From a checkpoint of a small image captioner: decoder activation geglu, batches of 64.
Rows from block 3 of the text decoder of a small image captioner, named by matrix and row number. Rows with one number belong to one neuron. Each number is 50 + 15 x the weight over its row's rms, rounded and kept within 0 to 99. All counts start at 0.
Before each neuron's rows are labels from the 100 texts, of 14976, where the neuron reaches its largest size: "tokens" is the input token at the peak. Only what is clearly more common there than usual is listed. The data: photos of plants and fungi (iNaturalist).
# gate: MLP gate (decoder.blocks.3.mlp.gate.weight, 336x128), inputs 64-127
# fc1: MLP up (decoder.blocks.3.mlp.fc1.weight, 336x128), inputs 64-127
# fc2: MLP down (decoder.blocks.3.mlp.fc2.weight, 128x336, transposed), outputs 64-127

tokens: "("
gate.112:40 44 53 48 49 37 76 50 00 55 51 50 56 28 46 58 47 49 45 27 52 49 20 51 40 60 51 76 62 53 52 63 50 44 20 70 47 51 53 49 57 43 48 44 00 42 55 51 51 67 19 47 64 39 55 50 62 43 47 63 47 61 64 69
fc1.112:40 40 65 85 99 63 66 35 02 48 49 40 18 53 53 27 38 62 84 67 58 55 47 27 38 50 31 42 60 44 35 70 51 64 07 35 42 49 38 59 62 46 60 36 62 48 48 52 60 69 44 57 49 52 54 50 50 49 71 54 21 65 53 33
fc2.112:54 40 57 74 51 35 52 47 55 64 50 51 50 42 63 12 37 45 54 99 77 34 46 19 52 45 42 25 71 88 31 44 46 43 50 45 61 60 47 40 35 41 25 57 45 63 50 47 65 40 03 56 54 49 47 46 65 50 67 36 40 67 36 58

tokens: "wild"; "cup"; "winged"; "flowered"
gate.295:40 44 50 44 41 37 71 33 50 81 59 54 48 47 66 80 55 43 40 57 55 45 17 66 29 38 49 62 32 65 27 50 51 43 64 52 45 32 52 59 58 50 51 48 62 44 07 61 68 69 72 39 50 51 64 23 69 18 74 41 59 48 54 47
fc1.295:50 37 56 57 51 73 44 51 45 00 53 46 59 77 48 50 32 59 63 39 46 50 58 46 78 47 54 51 70 50 65 50 44 28 30 59 31 77 50 48 47 30 58 49 51 49 89 33 21 54 49 86 48 50 65 60 46 54 30 35 51 54 39 53
fc2.295:50 51 53 66 23 45 50 32 70 35 46 53 67 53 22 02 57 65 28 50 44 49 53 54 52 48 42 49 49 46 49 57 94 45 56 50 50 29 50 34 64 32 94 43 38 51 53 51 44 57 36 50 47 40 50 76 38 82 26 50 48 45 55 20

tokens: "("
gate.124:51 43 83 59 38 60 44 59 51 99 84 18 50 74 36 52 61 40 50 80 56 48 52 27 51 52 53 49 63 62 56 47 59 28 52 75 49 46 48 31 51 47 70 36 48 12 48 47 67 46 37 61 27 45 14 61 44 73 60 58 28 51 53 57
fc1.124:45 34 46 65 68 97 52 33 58 37 51 52 39 39 48 31 45 49 54 57 46 48 66 51 54 47 54 92 39 50 42 50 47 55 43 64 50 81 73 85 88 19 44 63 00 44 51 55 62 50 50 68 51 53 53 53 36 52 51 56 62 28 33 46
fc2.124:68 47 36 69 31 49 54 64 42 52 64 58 58 47 78 54 09 40 62 73 52 64 48 54 51 44 76 64 90 44 60 57 33 52 45 27 52 69 48 66 48 53 42 64 16 25 57 45 61 53 26 68 73 48 48 61 42 42 56 31 59 53 69 63

tokens: "wild"
gate.180:25 04 27 33 50 47 43 48 78 37 40 31 48 27 50 50 38 57 66 49 48 70 51 38 52 61 41 56 46 56 46 54 51 60 52 13 48 53 36 42 47 60 24 25 49 57 84 50 50 71 38 56 63 41 50 42 15 50 53 37 49 54 46 56
fc1.180:56 50 34 51 54 99 66 54 66 30 73 45 65 52 57 45 40 52 27 29 47 61 48 46 31 53 59 43 79 50 46 56 47 39 47 44 23 77 41 54 31 48 54 44 32 74 50 57 56 45 60 48 47 56 58 54 23 51 53 12 79 74 32 36
fc2.180:51 38 50 51 50 50 46 88 63 50 47 50 59 50 48 50 48 72 33 41 37 86 69 44 50 54 33 50 59 50 39 50 66 52 41 57 39 50 48 50 50 50 65 66 44 87 49 50 69 70 52 64 34 59 51 49 31 48 24 18 90 60 09 51

tokens: "("
gate.260:52 49 63 50 44 11 49 52 41 48 46 51 41 48 50 62 63 48 44 45 56 51 51 31 54 72 66 51 42 50 36 52 65 43 07 51 64 43 60 56 66 53 63 51 49 54 84 67 50 57 50 51 52 47 21 46 65 49 59 64 02 54 37 98
fc1.260:62 50 47 53 64 39 50 59 40 49 37 52 54 50 50 37 50 47 39 91 52 48 71 60 55 50 47 74 42 12 54 56 74 50 42 51 48 48 42 51 74 57 62 65 51 57 81 76 51 49 64 47 39 50 56 31 40 39 47 51 45 50 55 44
fc2.260:58 24 48 55 51 28 56 90 50 67 35 56 38 50 60 30 57 56 65 57 58 58 56 32 44 54 39 51 24 61 87 50 49 42 32 57 56 71 76 55 52 53 50 46 32 61 54 66 53 49 45 49 47 50 56 40 73 50 77 57 39 48 84 60

tokens: "wild"
gate.245:44 32 51 47 51 55 59 46 56 21 62 28 57 19 51 37 09 71 50 52 53 51 57 27 11 72 72 38 63 52 36 50 57 53 54 26 52 48 13 43 48 70 74 51 50 71 50 44 53 57 55 53 47 53 72 37 49 86 55 39 48 62 49 44
fc1.245:05 71 48 56 55 46 52 47 32 61 47 48 45 52 10 50 80 24 63 57 40 50 69 56 83 52 62 49 27 51 49 49 60 66 43 64 50 34 64 58 49 30 59 48 60 48 51 52 35 54 49 50 46 53 33 49 75 34 50 67 49 47 53 46
fc2.245:49 59 51 57 50 50 65 00 50 49 50 50 37 50 52 52 78 50 62 49 52 00 49 65 48 52 50 50 19 53 99 50 33 45 51 50 70 39 74 50 53 48 48 35 74 35 50 70 49 29 51 32 72 27 49 50 61 51 61 72 25 47 60 50

tokens: "wild"; "flowered"; "live"
gate.8:37 46 54 55 40 47 62 55 42 67 50 50 39 63 53 51 50 47 22 65 54 52 46 49 17 59 75 42 50 36 42 33 33 53 65 13 43 34 09 26 81 58 43 59 70 56 73 49 49 49 51 32 47 47 46 52 52 38 59 50 88 47 90 36
fc1.8:20 55 60 12 55 00 64 53 40 77 53 59 31 52 50 36 47 67 50 47 21 42 34 38 45 49 63 36 48 38 40 51 62 55 58 50 60 67 45 25 45 46 68 60 74 49 52 51 56 63 53 51 57 47 25 34 64 54 54 48 78 49 57 54
fc2.8:17 53 53 50 55 44 67 57 52 52 46 49 13 41 53 41 42 49 63 30 49 50 49 17 50 48 63 38 44 66 53 52 57 52 76 25 48 73 44 16 37 47 35 53 58 38 41 43 81 52 49 39 64 52 38 60 54 44 50 23 82 49 27 69