{
  "crop_scale_min": 0.5,
  "decoder_bias": "all",
  "decoder_qk_norm": true,
  "decoder_cross_attention_every": 1,
  "optimizer": "adamw"
}
Rows from block 3 of the text decoder, named by matrix and row number. Rows with one number belong to one attention dimension. Each number is 128 + 24 x the weight over its row's rms, rounded and kept within 0 to 255. All counts start at 0. Numbers have three digits each. After the name is the row's rms in percent of the matrix's.
# q: cross-attention query (decoder.blocks.3.cross_attn.q.weight, 128x128), inputs 0-63
# k: cross-attention key (decoder.blocks.3.cross_attn.k.weight, 128x800), inputs 0-88
q.44 105:130127133136088171079189125121080145128106149132120112109174104102117157125147123130131150152089154123129150159118113076118133147167148140140166101144143129156128132113116072146107094135142127
k.44 099:117132092160110128160136130128146164131123097128148161131133143131117113133151081141133106110099125124157121128124161112125118166135136132156118121084137132127132141129176105106157125134102116117077132143123143123133136146142135098127088128128144132134132122132137123
q.45 082:153129137096127124132092136130122179094110127151130105148108126107092124100128124121132117134110211154135166130126131094097156127123130124132136138131130111166192124086125131123123129145202143
k.45 077:131136134128135148125131083131132109141132036145154126093131153131084134137172116152093128146117045093110120121130127050128064122130114128159085047127094142135105162117118146130127062140124156161120157128113141127140143115134167129140118135123123148107136139103158111
q.46 096:121160115126135138151206148171142136094134129114119128089140076128146174127126134117122126156173127125115128130128097122120118126128154101164076165152127145129127130121076143140126120172123128
k.46 113:110133106141103163150172156122134167178107159127152178149161162135154105141136103152167116109119143139144133100096122156161150134166142163151145153126173123113126153116152159114135159170117165179110160162124168127156127123142144104115102183112127147161114104175147103
q.47 098:125196120134128110173148123158147069111118132074141161099129128126126146131141153140134098152158093081113106141128127156130123103124122126141119160131097154107095120126153164129122155100089128
k.47 097:156157104141130111118115127154108137108103174128088131146129124186138140139081069106134155110112157135148127107128095166141192130127140119121181153079129104127125097122091109126115156167065103122078105108167130157128126138140101075123101141113124101172097123129082171
q.48 128:156120144159180099160079170161134134110106091128121109113132182127107134124152138097130157136185107138113131123134103118137141120121134135138127163112140130120127180140136127115140066110100138
k.48 126:128109115129127130138132177123142130157128138130167143129131131118161123131168110129171129097106131128129091102129065144117131133135123139130134132098179130130136125143155148128136128131104233226110141128130129127129136128128129118129110133111114165152131125163148128
q.49 102:148147128209177154125123129135133131101166118106082060131129149121122147144125150121165126150131128124093119117104127096085161162181109101098096095101166127163116127127138149125132109151157128
k.49 111:127120126129128124131139158128155130145177144157147141159166130125164127153141134128173125122132154132132128128143129146114157136140129162119153138110149136147182114206181128174160137129129163149126113106128112134202143134126128133158127136129143155173184132161132129
q.50 116:128145138151185103135107140140127136125166126119125102163125164128102143127126175128127128129169121120118112144136144082136134128126110093125087164115134126176128124155121150144130123128155166
k.50 093:127092129118100112133130157095131126147134138134150130156129126068181086133149130123183127107128182144111110101130097141085146132123118158095181155105171125133154107143203119128168157103130178197123123107126121127140123129113126138131097113097127157197168107164139129
q.51 086:097152119140145127087143145136126126137132157127127084176185108138129153150124132127086124104142132119126116137132144112131120118162082086116129117119092120131147132134116189114157127120092120
k.51 148:099128128146103152173164126112177169152107120128186178123132160126124095114150128165125106128131135120132133123097126120126119157141124144153128122129119128104131134108159128107174125126129131129128147130116135123126109126133154129103127142106131161138115087123175102
q.52 104:137107143133178097128100127130118130145133120121124130143179168135153129156131160123097131087180104133156117145131128119144124121112114120093121150121035160127116171130162137133163105129103085
k.52 103:092117132128125143149143152110150132187123131133177142128133144109170128129154128138163131104131134128125139111132105129126129137138128134131136129130150128120133137125148141129133128124117211193115157126127130134112127124130161131129119136085123185130128106157179133
q.53 104:157143153130127123102080153137075130140077066146120117122126146122078138127158152085087155144203099132110139167204131108134140119120157153113124150115145122116156136125135121147128103109089129
k.53 103:102085112109109129148131153088166128152128128133160132128130129091159081133156121135161102076103130127121104089108107128100128115129111143118147128102157135103129128130156129126169127129115208191106141110100127112128100128103130115117100129095125159161130090164144102
q.54 084:108114137104083156131142090119146123158083127129151156112135114130124126147101128182126130112124148065153132139120101122144127152079135122156115104139082117118123142147127130129123133164138123
k.54 078:139166134128146127127120082152106128109117118142110113124142124158099150131123147127079140171175100103130164157150162093163100141091132107135128124172050133135109139124097128108097127131147067058145119143136127143125147127132128126148144129177136106086092163068106135
q.55 110:144133101076067130130125137082121128138099127169125188096132112160136138119140091149114145122124129133108129132131137151092134116140131154154165116123151127122181120133136116144132124107102134
k.55 090:169189118157161177126142122162132141124130127126114129121128157201106138118123111159118157132109107129153123132128130106196126126157155123177125118127119149131126177127105162123127128159110096109120163178144159135128149128170166110138120166138133102113118128120111139
q.56 095:124082116103125081123166098129127128156166144122156133133128092144185128159103133121125118109065135132159104132123162125188123152126128119116118128136112130121100100129147142154130212144139122
k.56 115:128125118116115114128116121110102121116097118127123115127097119101115128121117119103093126116123120126118141116119138125128127127118114116105115118125127117105099121090119109084107125092114074086116116129127127129104126115114127107113123091105140121104105119119135128
q.57 108:127114098073080149132142123077141126146115132154132154113130112147159135130118077137128124126069131130139139114107103129105109129126140175134137092126123131104126149111131095097126127128127128
k.57 099:135170136143159149118127090166121128112128121110076127128127136166066142125103128140074153153128110129129130167127157097166123122127144120154103127136074125141119136122081140132086128147126061059153137147143145134110134125152143126128146145175129089085125142077109128
q.58 081:124135130137119190125112125124130129118177129124144153135080128110117128122135128128164128156087129174137135119124164173124126126138109133100126102136171084156135060124132116159119133126173168
k.58 094:148104137081154092082083146137079074119170149130102104149116105101162128143123130103157145121124144143102122137175134161101142104098133129088130151119156128180128106179133110172121144083133127110127107118130098132146137139101114147158133093142132092156171152168085170
q.59 100:142167159153127129133114171136124136116094099099108064102121165154110113125129145098128122134163103120139135127099067104129119130128120146143127152113129139128113166133128167120165067130069116
k.59 085:109112131133120128144128180125133151163128133127170171127135127116138103133152130136168116101133128125131127119112104128113128142128114135131127136128172134130142127147179126123136127131131201197123122096127102131123121120125122143122116130117112159149146115175170123
q.60 074:084127131105067103132144124127140137130119142153162154116106122128121110088158130132130139096125085143125156147149098130164105093113134125147122172143121116111129090130133058133091132128201160
k.60 095:139124126080140115101093094123080096094125121139095075122079107099100127110082127054112126135128116121103131125131120098122127103093118117102103122135093120122100110102084110119094123095127076074130119125126124126101133124110112124140129085118125088113111128105128119
q.61 108:111164087114131202123154096111131108108140131124161126120118071139157117148114124141129105172089152119129122110122139148107117126176091130134149107126138108142128089093108139123129199130138128
k.61 096:129162157129134121109119104147101124068128129111082125130114116157067159123109147123085126156166119129136150165143135129129129120122133110137110118161110116128121126123105124128125129136162051068158100128134123134121119132128112166121164123180129059077123153096069136