From a checkpoint of a small image captioner: decoder norm layernorm.
Rows from block 20 of the image encoder of a small image captioner, named by matrix and row number. Each number is 128 + 24 x the weight over its row's rms, rounded and kept within 0 to 255. All counts start at 0. Numbers have three digits each.
After each channel's rows are labels from the 100 images, of 14976, where the channel reaches its highest value: "strongest on" is what is common among them. Only what is clearly more common there than usual is listed. The data: photos of plants and fungi (iNaturalist). In brackets: how many of the 100.
# conv1: bottleneck pointwise conv (encoder.blocks.22.conv1.weight, 160x400x1x1), inputs 100-199

conv1.118:129126141124133145137144132121136128129130128134133134128130131133128139128128125131134135107129136130136118132157125130134126136129131113145157126105128156132108120136116109132149136104151132130129132129131123129133131126103114133128131127133129128099117125130096096117134158131131138136137108130128
strongest on: order Asterales (35); family: Asteraceae (35)

conv1.101:148159143163197138136125143147132146131139131131132130139159164140163138157125130148147164149142135154138159137106147167133163194130130164143157143163134147141159127142159162146189163165127132166152201155142166144150154159159172184129213130159154141149131134155136164149154135181149149192155153156147
strongest on: order Asterales (28); family: Asteraceae (27)

conv1.108:130118137133135163142142132126147126135131128148131146108128135129122134128130123130136133130129132132132120130152127130131132137138129131146141125133121148130096125136098127129152154108177130129128136126130119129137131130126117139125133125134129128118116127128099115112135195135129138130139113130125
strongest on: order Asterales (36); family: Asteraceae (36)

conv1.102:128134128133137176166147127132143125142139128156122149120125156118138139135131108129128142128123122130128129127179119137127127163172130132134162132123128146155096122128132130135137140132218127130126130135127123123137167129129116166118130126134158127113120127127138117126170188164126159150156127127130
strongest on: order Caryophyllales (27)

conv1.158:136135144126131159140140128114128132141128134145136132129131129136126139126135130130137135121123141139142124141168133128137132133141133139150161131130128147139109128141120120128137151113155134130135130131128112131135130136122111132132134131134132128123126130128071108095131197130128129137128133128117
strongest on: order Asterales (33); family: Asteraceae (33)

conv1.121:164107128121146114104127143128136191117169133108159126167160207164132134136135159135125128124155144153163101149104210129158127131171149128143137152125178128122137137161123140095128128130099160139165143102171092168108192126091134173177129134144112211184140141173098139167170112128140106116106138166128
strongest on: order Asterales (29); family: Asteraceae (29)

conv1.130:144122133108132194148129124080112137153130124152129142128138154129132129128130106129133135080125131142134106140147130135132116131163117093148197132083128164128089110130084136108127147104153128137138127085128105134118143135105105141126128125142139125122127124128117118128143216169119145130134112128087
strongest on: order Caryophyllales (25)

conv1.114:140128131134146179165154129133135141152129132160128141127133139128136134135138123130129153129127130132142133133163136135128126172167130129130173136118128146164113128133130129134132146123181131128129126131128127129136155126130113135128124128132135126122128131128132112126168171151127154148143125128123
strongest on: order Caryophyllales (27)

conv1.107:137133127128154205154162139127150133154131127167131189127135134129146143137130120137126160111144130137134128131170129142133126161164128108138178133124131154141123118129114130129137162116183128142133129128128112130141133126127106149126129127144158133123130129132139133120171177153142169154146124128127
strongest on: order Caryophyllales (40); family: Cactaceae (35)

conv1.150:142128131126136196180144132112127164168127130184130208144134150131133133137136119129131181123132129136135128134166151145133128165198130125133205132126136155172117129139124133129203190111167135135140172125126115128141140132127126159134152135149152131127133137128132131137159206166130162167148128125124
strongest on: order Caryophyllales (54); family: Cactaceae (51); text has "cactus" (35)

conv1.127:141123136121151184160138122089124133166129124150129160127130142119135135139128104133133145086124131135127083137133130138129108143160122112133195131094128196152100116128092128107134183116166129132133131100129098128105131126090092141127133128139150128110128127132127102120161213174121145134132074140082
strongest on: order Caryophyllales (32); family: Cactaceae (29)

conv1.81:131121120081146234159114129044095130150127112157128170120122136128128133120112102126128161049127131129129091132124128109134110167127117092127188117093128171128122113131101114126171194096162131131128165115131097127129141120112085146127186130140155126127127124127122128083148224164128133139130090127070
strongest on: order Caryophyllales (40); family: Cactaceae (40)

conv1.145:147111148129136160143138125123133127138127133147130134127132134129140130134134125135144144109123134142140111136150127147131115130164134128149138128119127141136094114132130136115142142128177128133137127120135127135131131128125127132127127127135117127105127126127097107121129180142119142137135116127114
strongest on: order Caryophyllales (25)

conv1.110:129129137137143151147127131124137127138131129150127135124129133126129139133133125135143137117128131130131130129157125132128135134151130136129155123117125140145112125129136129130133150107183126130125122140131122125123130138125107132124116138128133123113123128127110113091155166140128150145143116128128
strongest on: order Caryophyllales (27)

conv1.92:127121122095175212151130129077110133134163119155120152135127153126128135129124100120121143068132128136125115134127133128134106167127120092133212125109128185140121110129104126115163202102166130130140145113131096131121173119119065156119147130152142130132130132131081127096159208191132130135119096126061
strongest on: order Caryophyllales (39); family: Cactaceae (39)

conv1.139:140098137095137207145127123089116148133128126142133132129101146131128126125127123135124133078125143127143081143129133128139096134128126091122187123075124153126091114142077121089128180074173138127128129085128083134094134109090106131134137135128143122116132129128105107105148196160117140128129075127077
strongest on: order Caryophyllales (28); family: Cactaceae (25)