A small image captioner, trained from scratch: decoder layers 8, decoder activation geglu.
Rows from block 20 of the image encoder of a small image captioner, named by matrix and row number. Each number is 50 + 12 x the weight over its row's rms, rounded and kept within 0 to 99. All counts start at 0. After the name is the row's rms in percent of the matrix's.
After each channel's rows are labels from the 100 images, of 14976, where the channel reaches its highest value: "top examples" is what is common among them. Only what is clearly more common there than usual is listed. The data: photos of plants and fungi (iNaturalist).
# conv1: bottleneck pointwise conv (encoder.blocks.22.conv1.weight, 160x400x1x1), inputs 300-399

conv1.107 082:65 94 62 57 53 67 49 83 49 73 60 62 89 52 86 61 49 67 88 61 45 58 45 49 66 50 59 42 45 61 49 45 60 69 60 57 59 48 47 65 45 43 52 52 62 51 48 51 64 48 53 52 36 34 44 69 43 47 50 16 50 57 35 54 52 57 58 51 42 63 61 64 51 52 61 59 65 51 48 48 42 56 50 55 38 25 53 48 52 40 50 46 56 59 57 43 48 52 42 55
top examples: order Caryophyllales; family: Cactaceae

conv1.114 077:57 76 52 50 57 54 49 91 52 72 57 52 76 49 89 53 51 54 89 55 48 55 49 53 50 50 49 44 40 54 50 59 50 62 56 51 58 48 23 73 42 42 57 48 66 48 48 52 54 45 52 56 42 46 31 51 53 51 50 27 44 51 40 51 49 60 31 51 20 56 63 68 50 50 67 43 66 46 47 26 33 52 45 59 41 50 58 30 59 37 47 56 53 53 33 33 38 52 46 40
top examples: order Caryophyllales

conv1.121 078:62 52 62 71 68 61 68 64 71 59 57 62 59 58 55 60 56 57 53 64 65 47 45 59 41 30 62 46 50 35 42 57 49 79 42 46 43 62 39 56 46 47 62 40 48 48 49 46 43 56 63 26 80 42 59 52 53 71 50 48 52 52 60 55 62 50 52 51 67 43 50 50 58 57 50 59 55 62 54 52 54 51 62 57 61 53 54 58 46 62 59 61 53 50 54 64 54 50 50 52
top examples: order Asterales; family: Asteraceae

conv1.108 085:66 99 57 60 54 60 44 80 49 81 73 60 99 46 99 47 46 70 87 61 53 62 43 41 50 55 48 43 60 61 53 39 53 61 64 62 60 44 52 67 49 50 49 52 61 47 62 55 62 46 50 53 36 37 33 60 47 47 48 25 48 46 42 44 43 54 43 47 27 59 58 51 50 51 52 50 57 50 53 33 30 53 51 52 27 42 50 40 52 41 49 54 56 54 41 31 44 52 46 51
top examples: order Asterales; family: Asteraceae

conv1.110 083:51 90 49 49 58 56 51 84 60 80 54 55 86 49 90 59 56 63 93 67 50 62 50 49 51 55 47 41 53 54 52 55 52 69 63 56 63 47 37 64 50 45 50 66 69 53 55 50 56 54 57 50 43 48 25 57 51 47 51 18 45 38 39 45 30 51 51 52 35 61 51 50 45 51 49 55 56 46 45 45 45 50 37 52 28 30 49 37 55 36 36 58 51 51 50 32 29 50 41 47
top examples: order Caryophyllales

conv1.150 073:69 82 58 55 64 64 54 76 58 77 70 62 73 52 78 61 58 66 77 63 45 49 53 57 51 44 60 22 19 45 48 69 50 71 56 45 47 58 28 85 32 42 57 41 50 46 41 47 37 41 52 48 60 45 37 63 55 46 54 27 50 53 35 54 49 63 51 54 38 52 66 69 50 50 63 64 69 52 49 49 44 50 50 67 53 49 55 42 51 30 48 58 52 51 50 41 37 51 35 43
top examples: order Caryophyllales; family: Cactaceae; text has "cactus"

conv1.81 091:65 69 51 50 57 55 58 60 51 76 67 58 68 50 66 52 59 67 79 67 45 51 35 48 49 41 51 22 35 50 47 45 48 54 50 52 45 51 32 58 37 40 54 41 64 51 47 57 27 50 51 51 49 41 54 53 57 53 56 29 44 49 11 31 31 49 36 48 32 54 47 43 40 48 48 52 51 46 46 29 41 58 36 53 34 30 43 41 33 39 34 52 52 49 42 23 41 44 40 40
top examples: order Caryophyllales; family: Cactaceae

conv1.145 087:67 98 67 64 71 55 53 93 51 89 66 55 89 49 90 54 52 80 85 71 50 58 54 46 49 52 48 44 54 58 63 51 56 60 57 60 55 49 48 65 49 49 50 57 59 49 57 51 53 55 47 53 47 48 37 62 44 42 45 26 49 41 36 50 45 55 36 48 31 53 56 51 49 52 52 52 57 51 51 31 47 50 43 52 32 33 47 41 56 36 44 58 55 57 45 26 39 51 36 50
top examples: order Caryophyllales

conv1.101 095:74 41 57 25 62 58 51 45 52 53 53 52 47 50 44 64 53 58 55 59 49 55 46 70 42 39 73 29 23 46 40 51 39 60 56 52 63 76 33 65 37 33 66 28 41 54 39 45 32 47 55 44 51 47 52 52 50 50 55 51 56 57 53 61 60 56 50 47 52 70 63 64 61 56 61 50 58 54 60 50 28 78 57 50 51 50 49 54 32 32 60 35 55 57 50 57 50 61 60 53
top examples: order Asterales; family: Asteraceae

conv1.92 087:54 52 51 53 50 51 48 57 50 52 59 55 52 49 55 48 47 56 60 51 44 49 44 58 53 48 60 28 29 53 42 50 59 56 46 42 48 63 22 58 42 40 70 39 58 47 45 46 52 52 48 58 48 40 63 54 60 53 53 20 41 49 34 30 38 49 40 50 42 54 32 38 37 49 42 52 52 46 45 46 35 49 42 52 44 31 50 47 36 49 27 45 41 50 46 34 33 46 31 34
top examples: order Caryophyllales; family: Cactaceae

conv1.118 084:58 99 57 70 54 69 45 84 49 68 92 80 96 50 97 48 50 81 92 59 46 67 45 40 53 59 40 47 63 68 68 41 58 63 65 64 63 32 52 64 50 50 46 60 79 49 69 56 67 47 51 50 35 44 44 66 42 45 47 30 52 45 35 52 50 53 50 47 33 56 58 52 50 50 53 51 55 49 52 43 36 56 50 50 20 37 50 39 52 44 50 51 53 52 54 33 44 51 46 55
top examples: order Asterales; family: Asteraceae

conv1.102 072:59 85 51 48 68 58 50 78 55 68 62 66 93 50 87 58 54 62 99 61 50 61 46 53 57 56 51 49 51 54 56 55 57 67 62 59 61 50 45 73 44 48 60 53 63 50 57 63 59 43 52 55 48 48 45 72 55 54 54 38 42 49 33 55 48 55 34 42 32 56 61 65 50 46 54 51 57 44 47 37 29 52 43 52 34 31 54 26 50 34 48 50 50 49 45 35 27 52 33 46
top examples: order Caryophyllales

conv1.130 101:49 57 50 50 55 58 47 67 50 67 51 60 67 46 70 49 50 62 76 60 49 52 59 49 49 51 48 48 48 55 56 63 52 60 51 49 52 51 43 63 51 48 50 50 62 50 53 48 46 65 55 57 45 49 45 62 53 49 54 39 35 40 26 36 27 50 37 50 23 52 46 34 34 42 41 53 50 45 43 37 45 51 26 52 27 25 51 38 50 32 28 52 48 49 49 24 22 42 29 33
top examples: order Caryophyllales

conv1.158 093:64 91 66 64 58 73 54 84 50 89 86 67 97 49 97 56 49 78 87 73 50 61 51 45 59 51 44 50 60 59 55 53 63 62 57 56 56 44 49 66 50 50 48 53 55 50 58 55 49 51 49 60 47 46 31 58 48 43 47 26 46 43 37 49 41 52 44 40 35 53 54 50 46 51 50 50 57 51 53 41 48 52 38 56 33 24 46 32 55 40 43 50 54 53 45 24 40 51 37 44
top examples: order Asterales; family: Asteraceae

conv1.127 094:60 67 53 50 50 54 47 65 48 59 60 54 62 47 64 49 49 61 65 50 49 65 61 52 50 50 51 49 39 52 53 76 61 53 53 49 53 46 36 60 49 43 51 51 60 51 48 49 49 59 51 57 50 55 39 56 53 49 51 36 41 38 17 37 34 50 46 50 25 50 49 44 31 44 47 53 52 37 36 32 45 48 34 55 28 26 49 31 52 32 25 51 48 43 44 25 31 40 28 31
top examples: order Caryophyllales; family: Cactaceae

conv1.139 108:51 62 48 52 53 51 51 74 54 58 55 55 62 50 63 59 53 55 64 53 48 48 73 53 59 48 50 50 45 53 50 73 54 53 56 47 50 50 42 57 51 43 50 49 57 49 48 46 50 62 49 60 50 50 46 52 50 46 51 28 35 39 25 40 35 49 45 50 31 49 45 42 41 44 43 53 51 45 42 42 48 44 34 51 29 27 50 35 50 33 36 47 43 51 46 28 29 37 36 34
top examples: order Caryophyllales; family: Cactaceae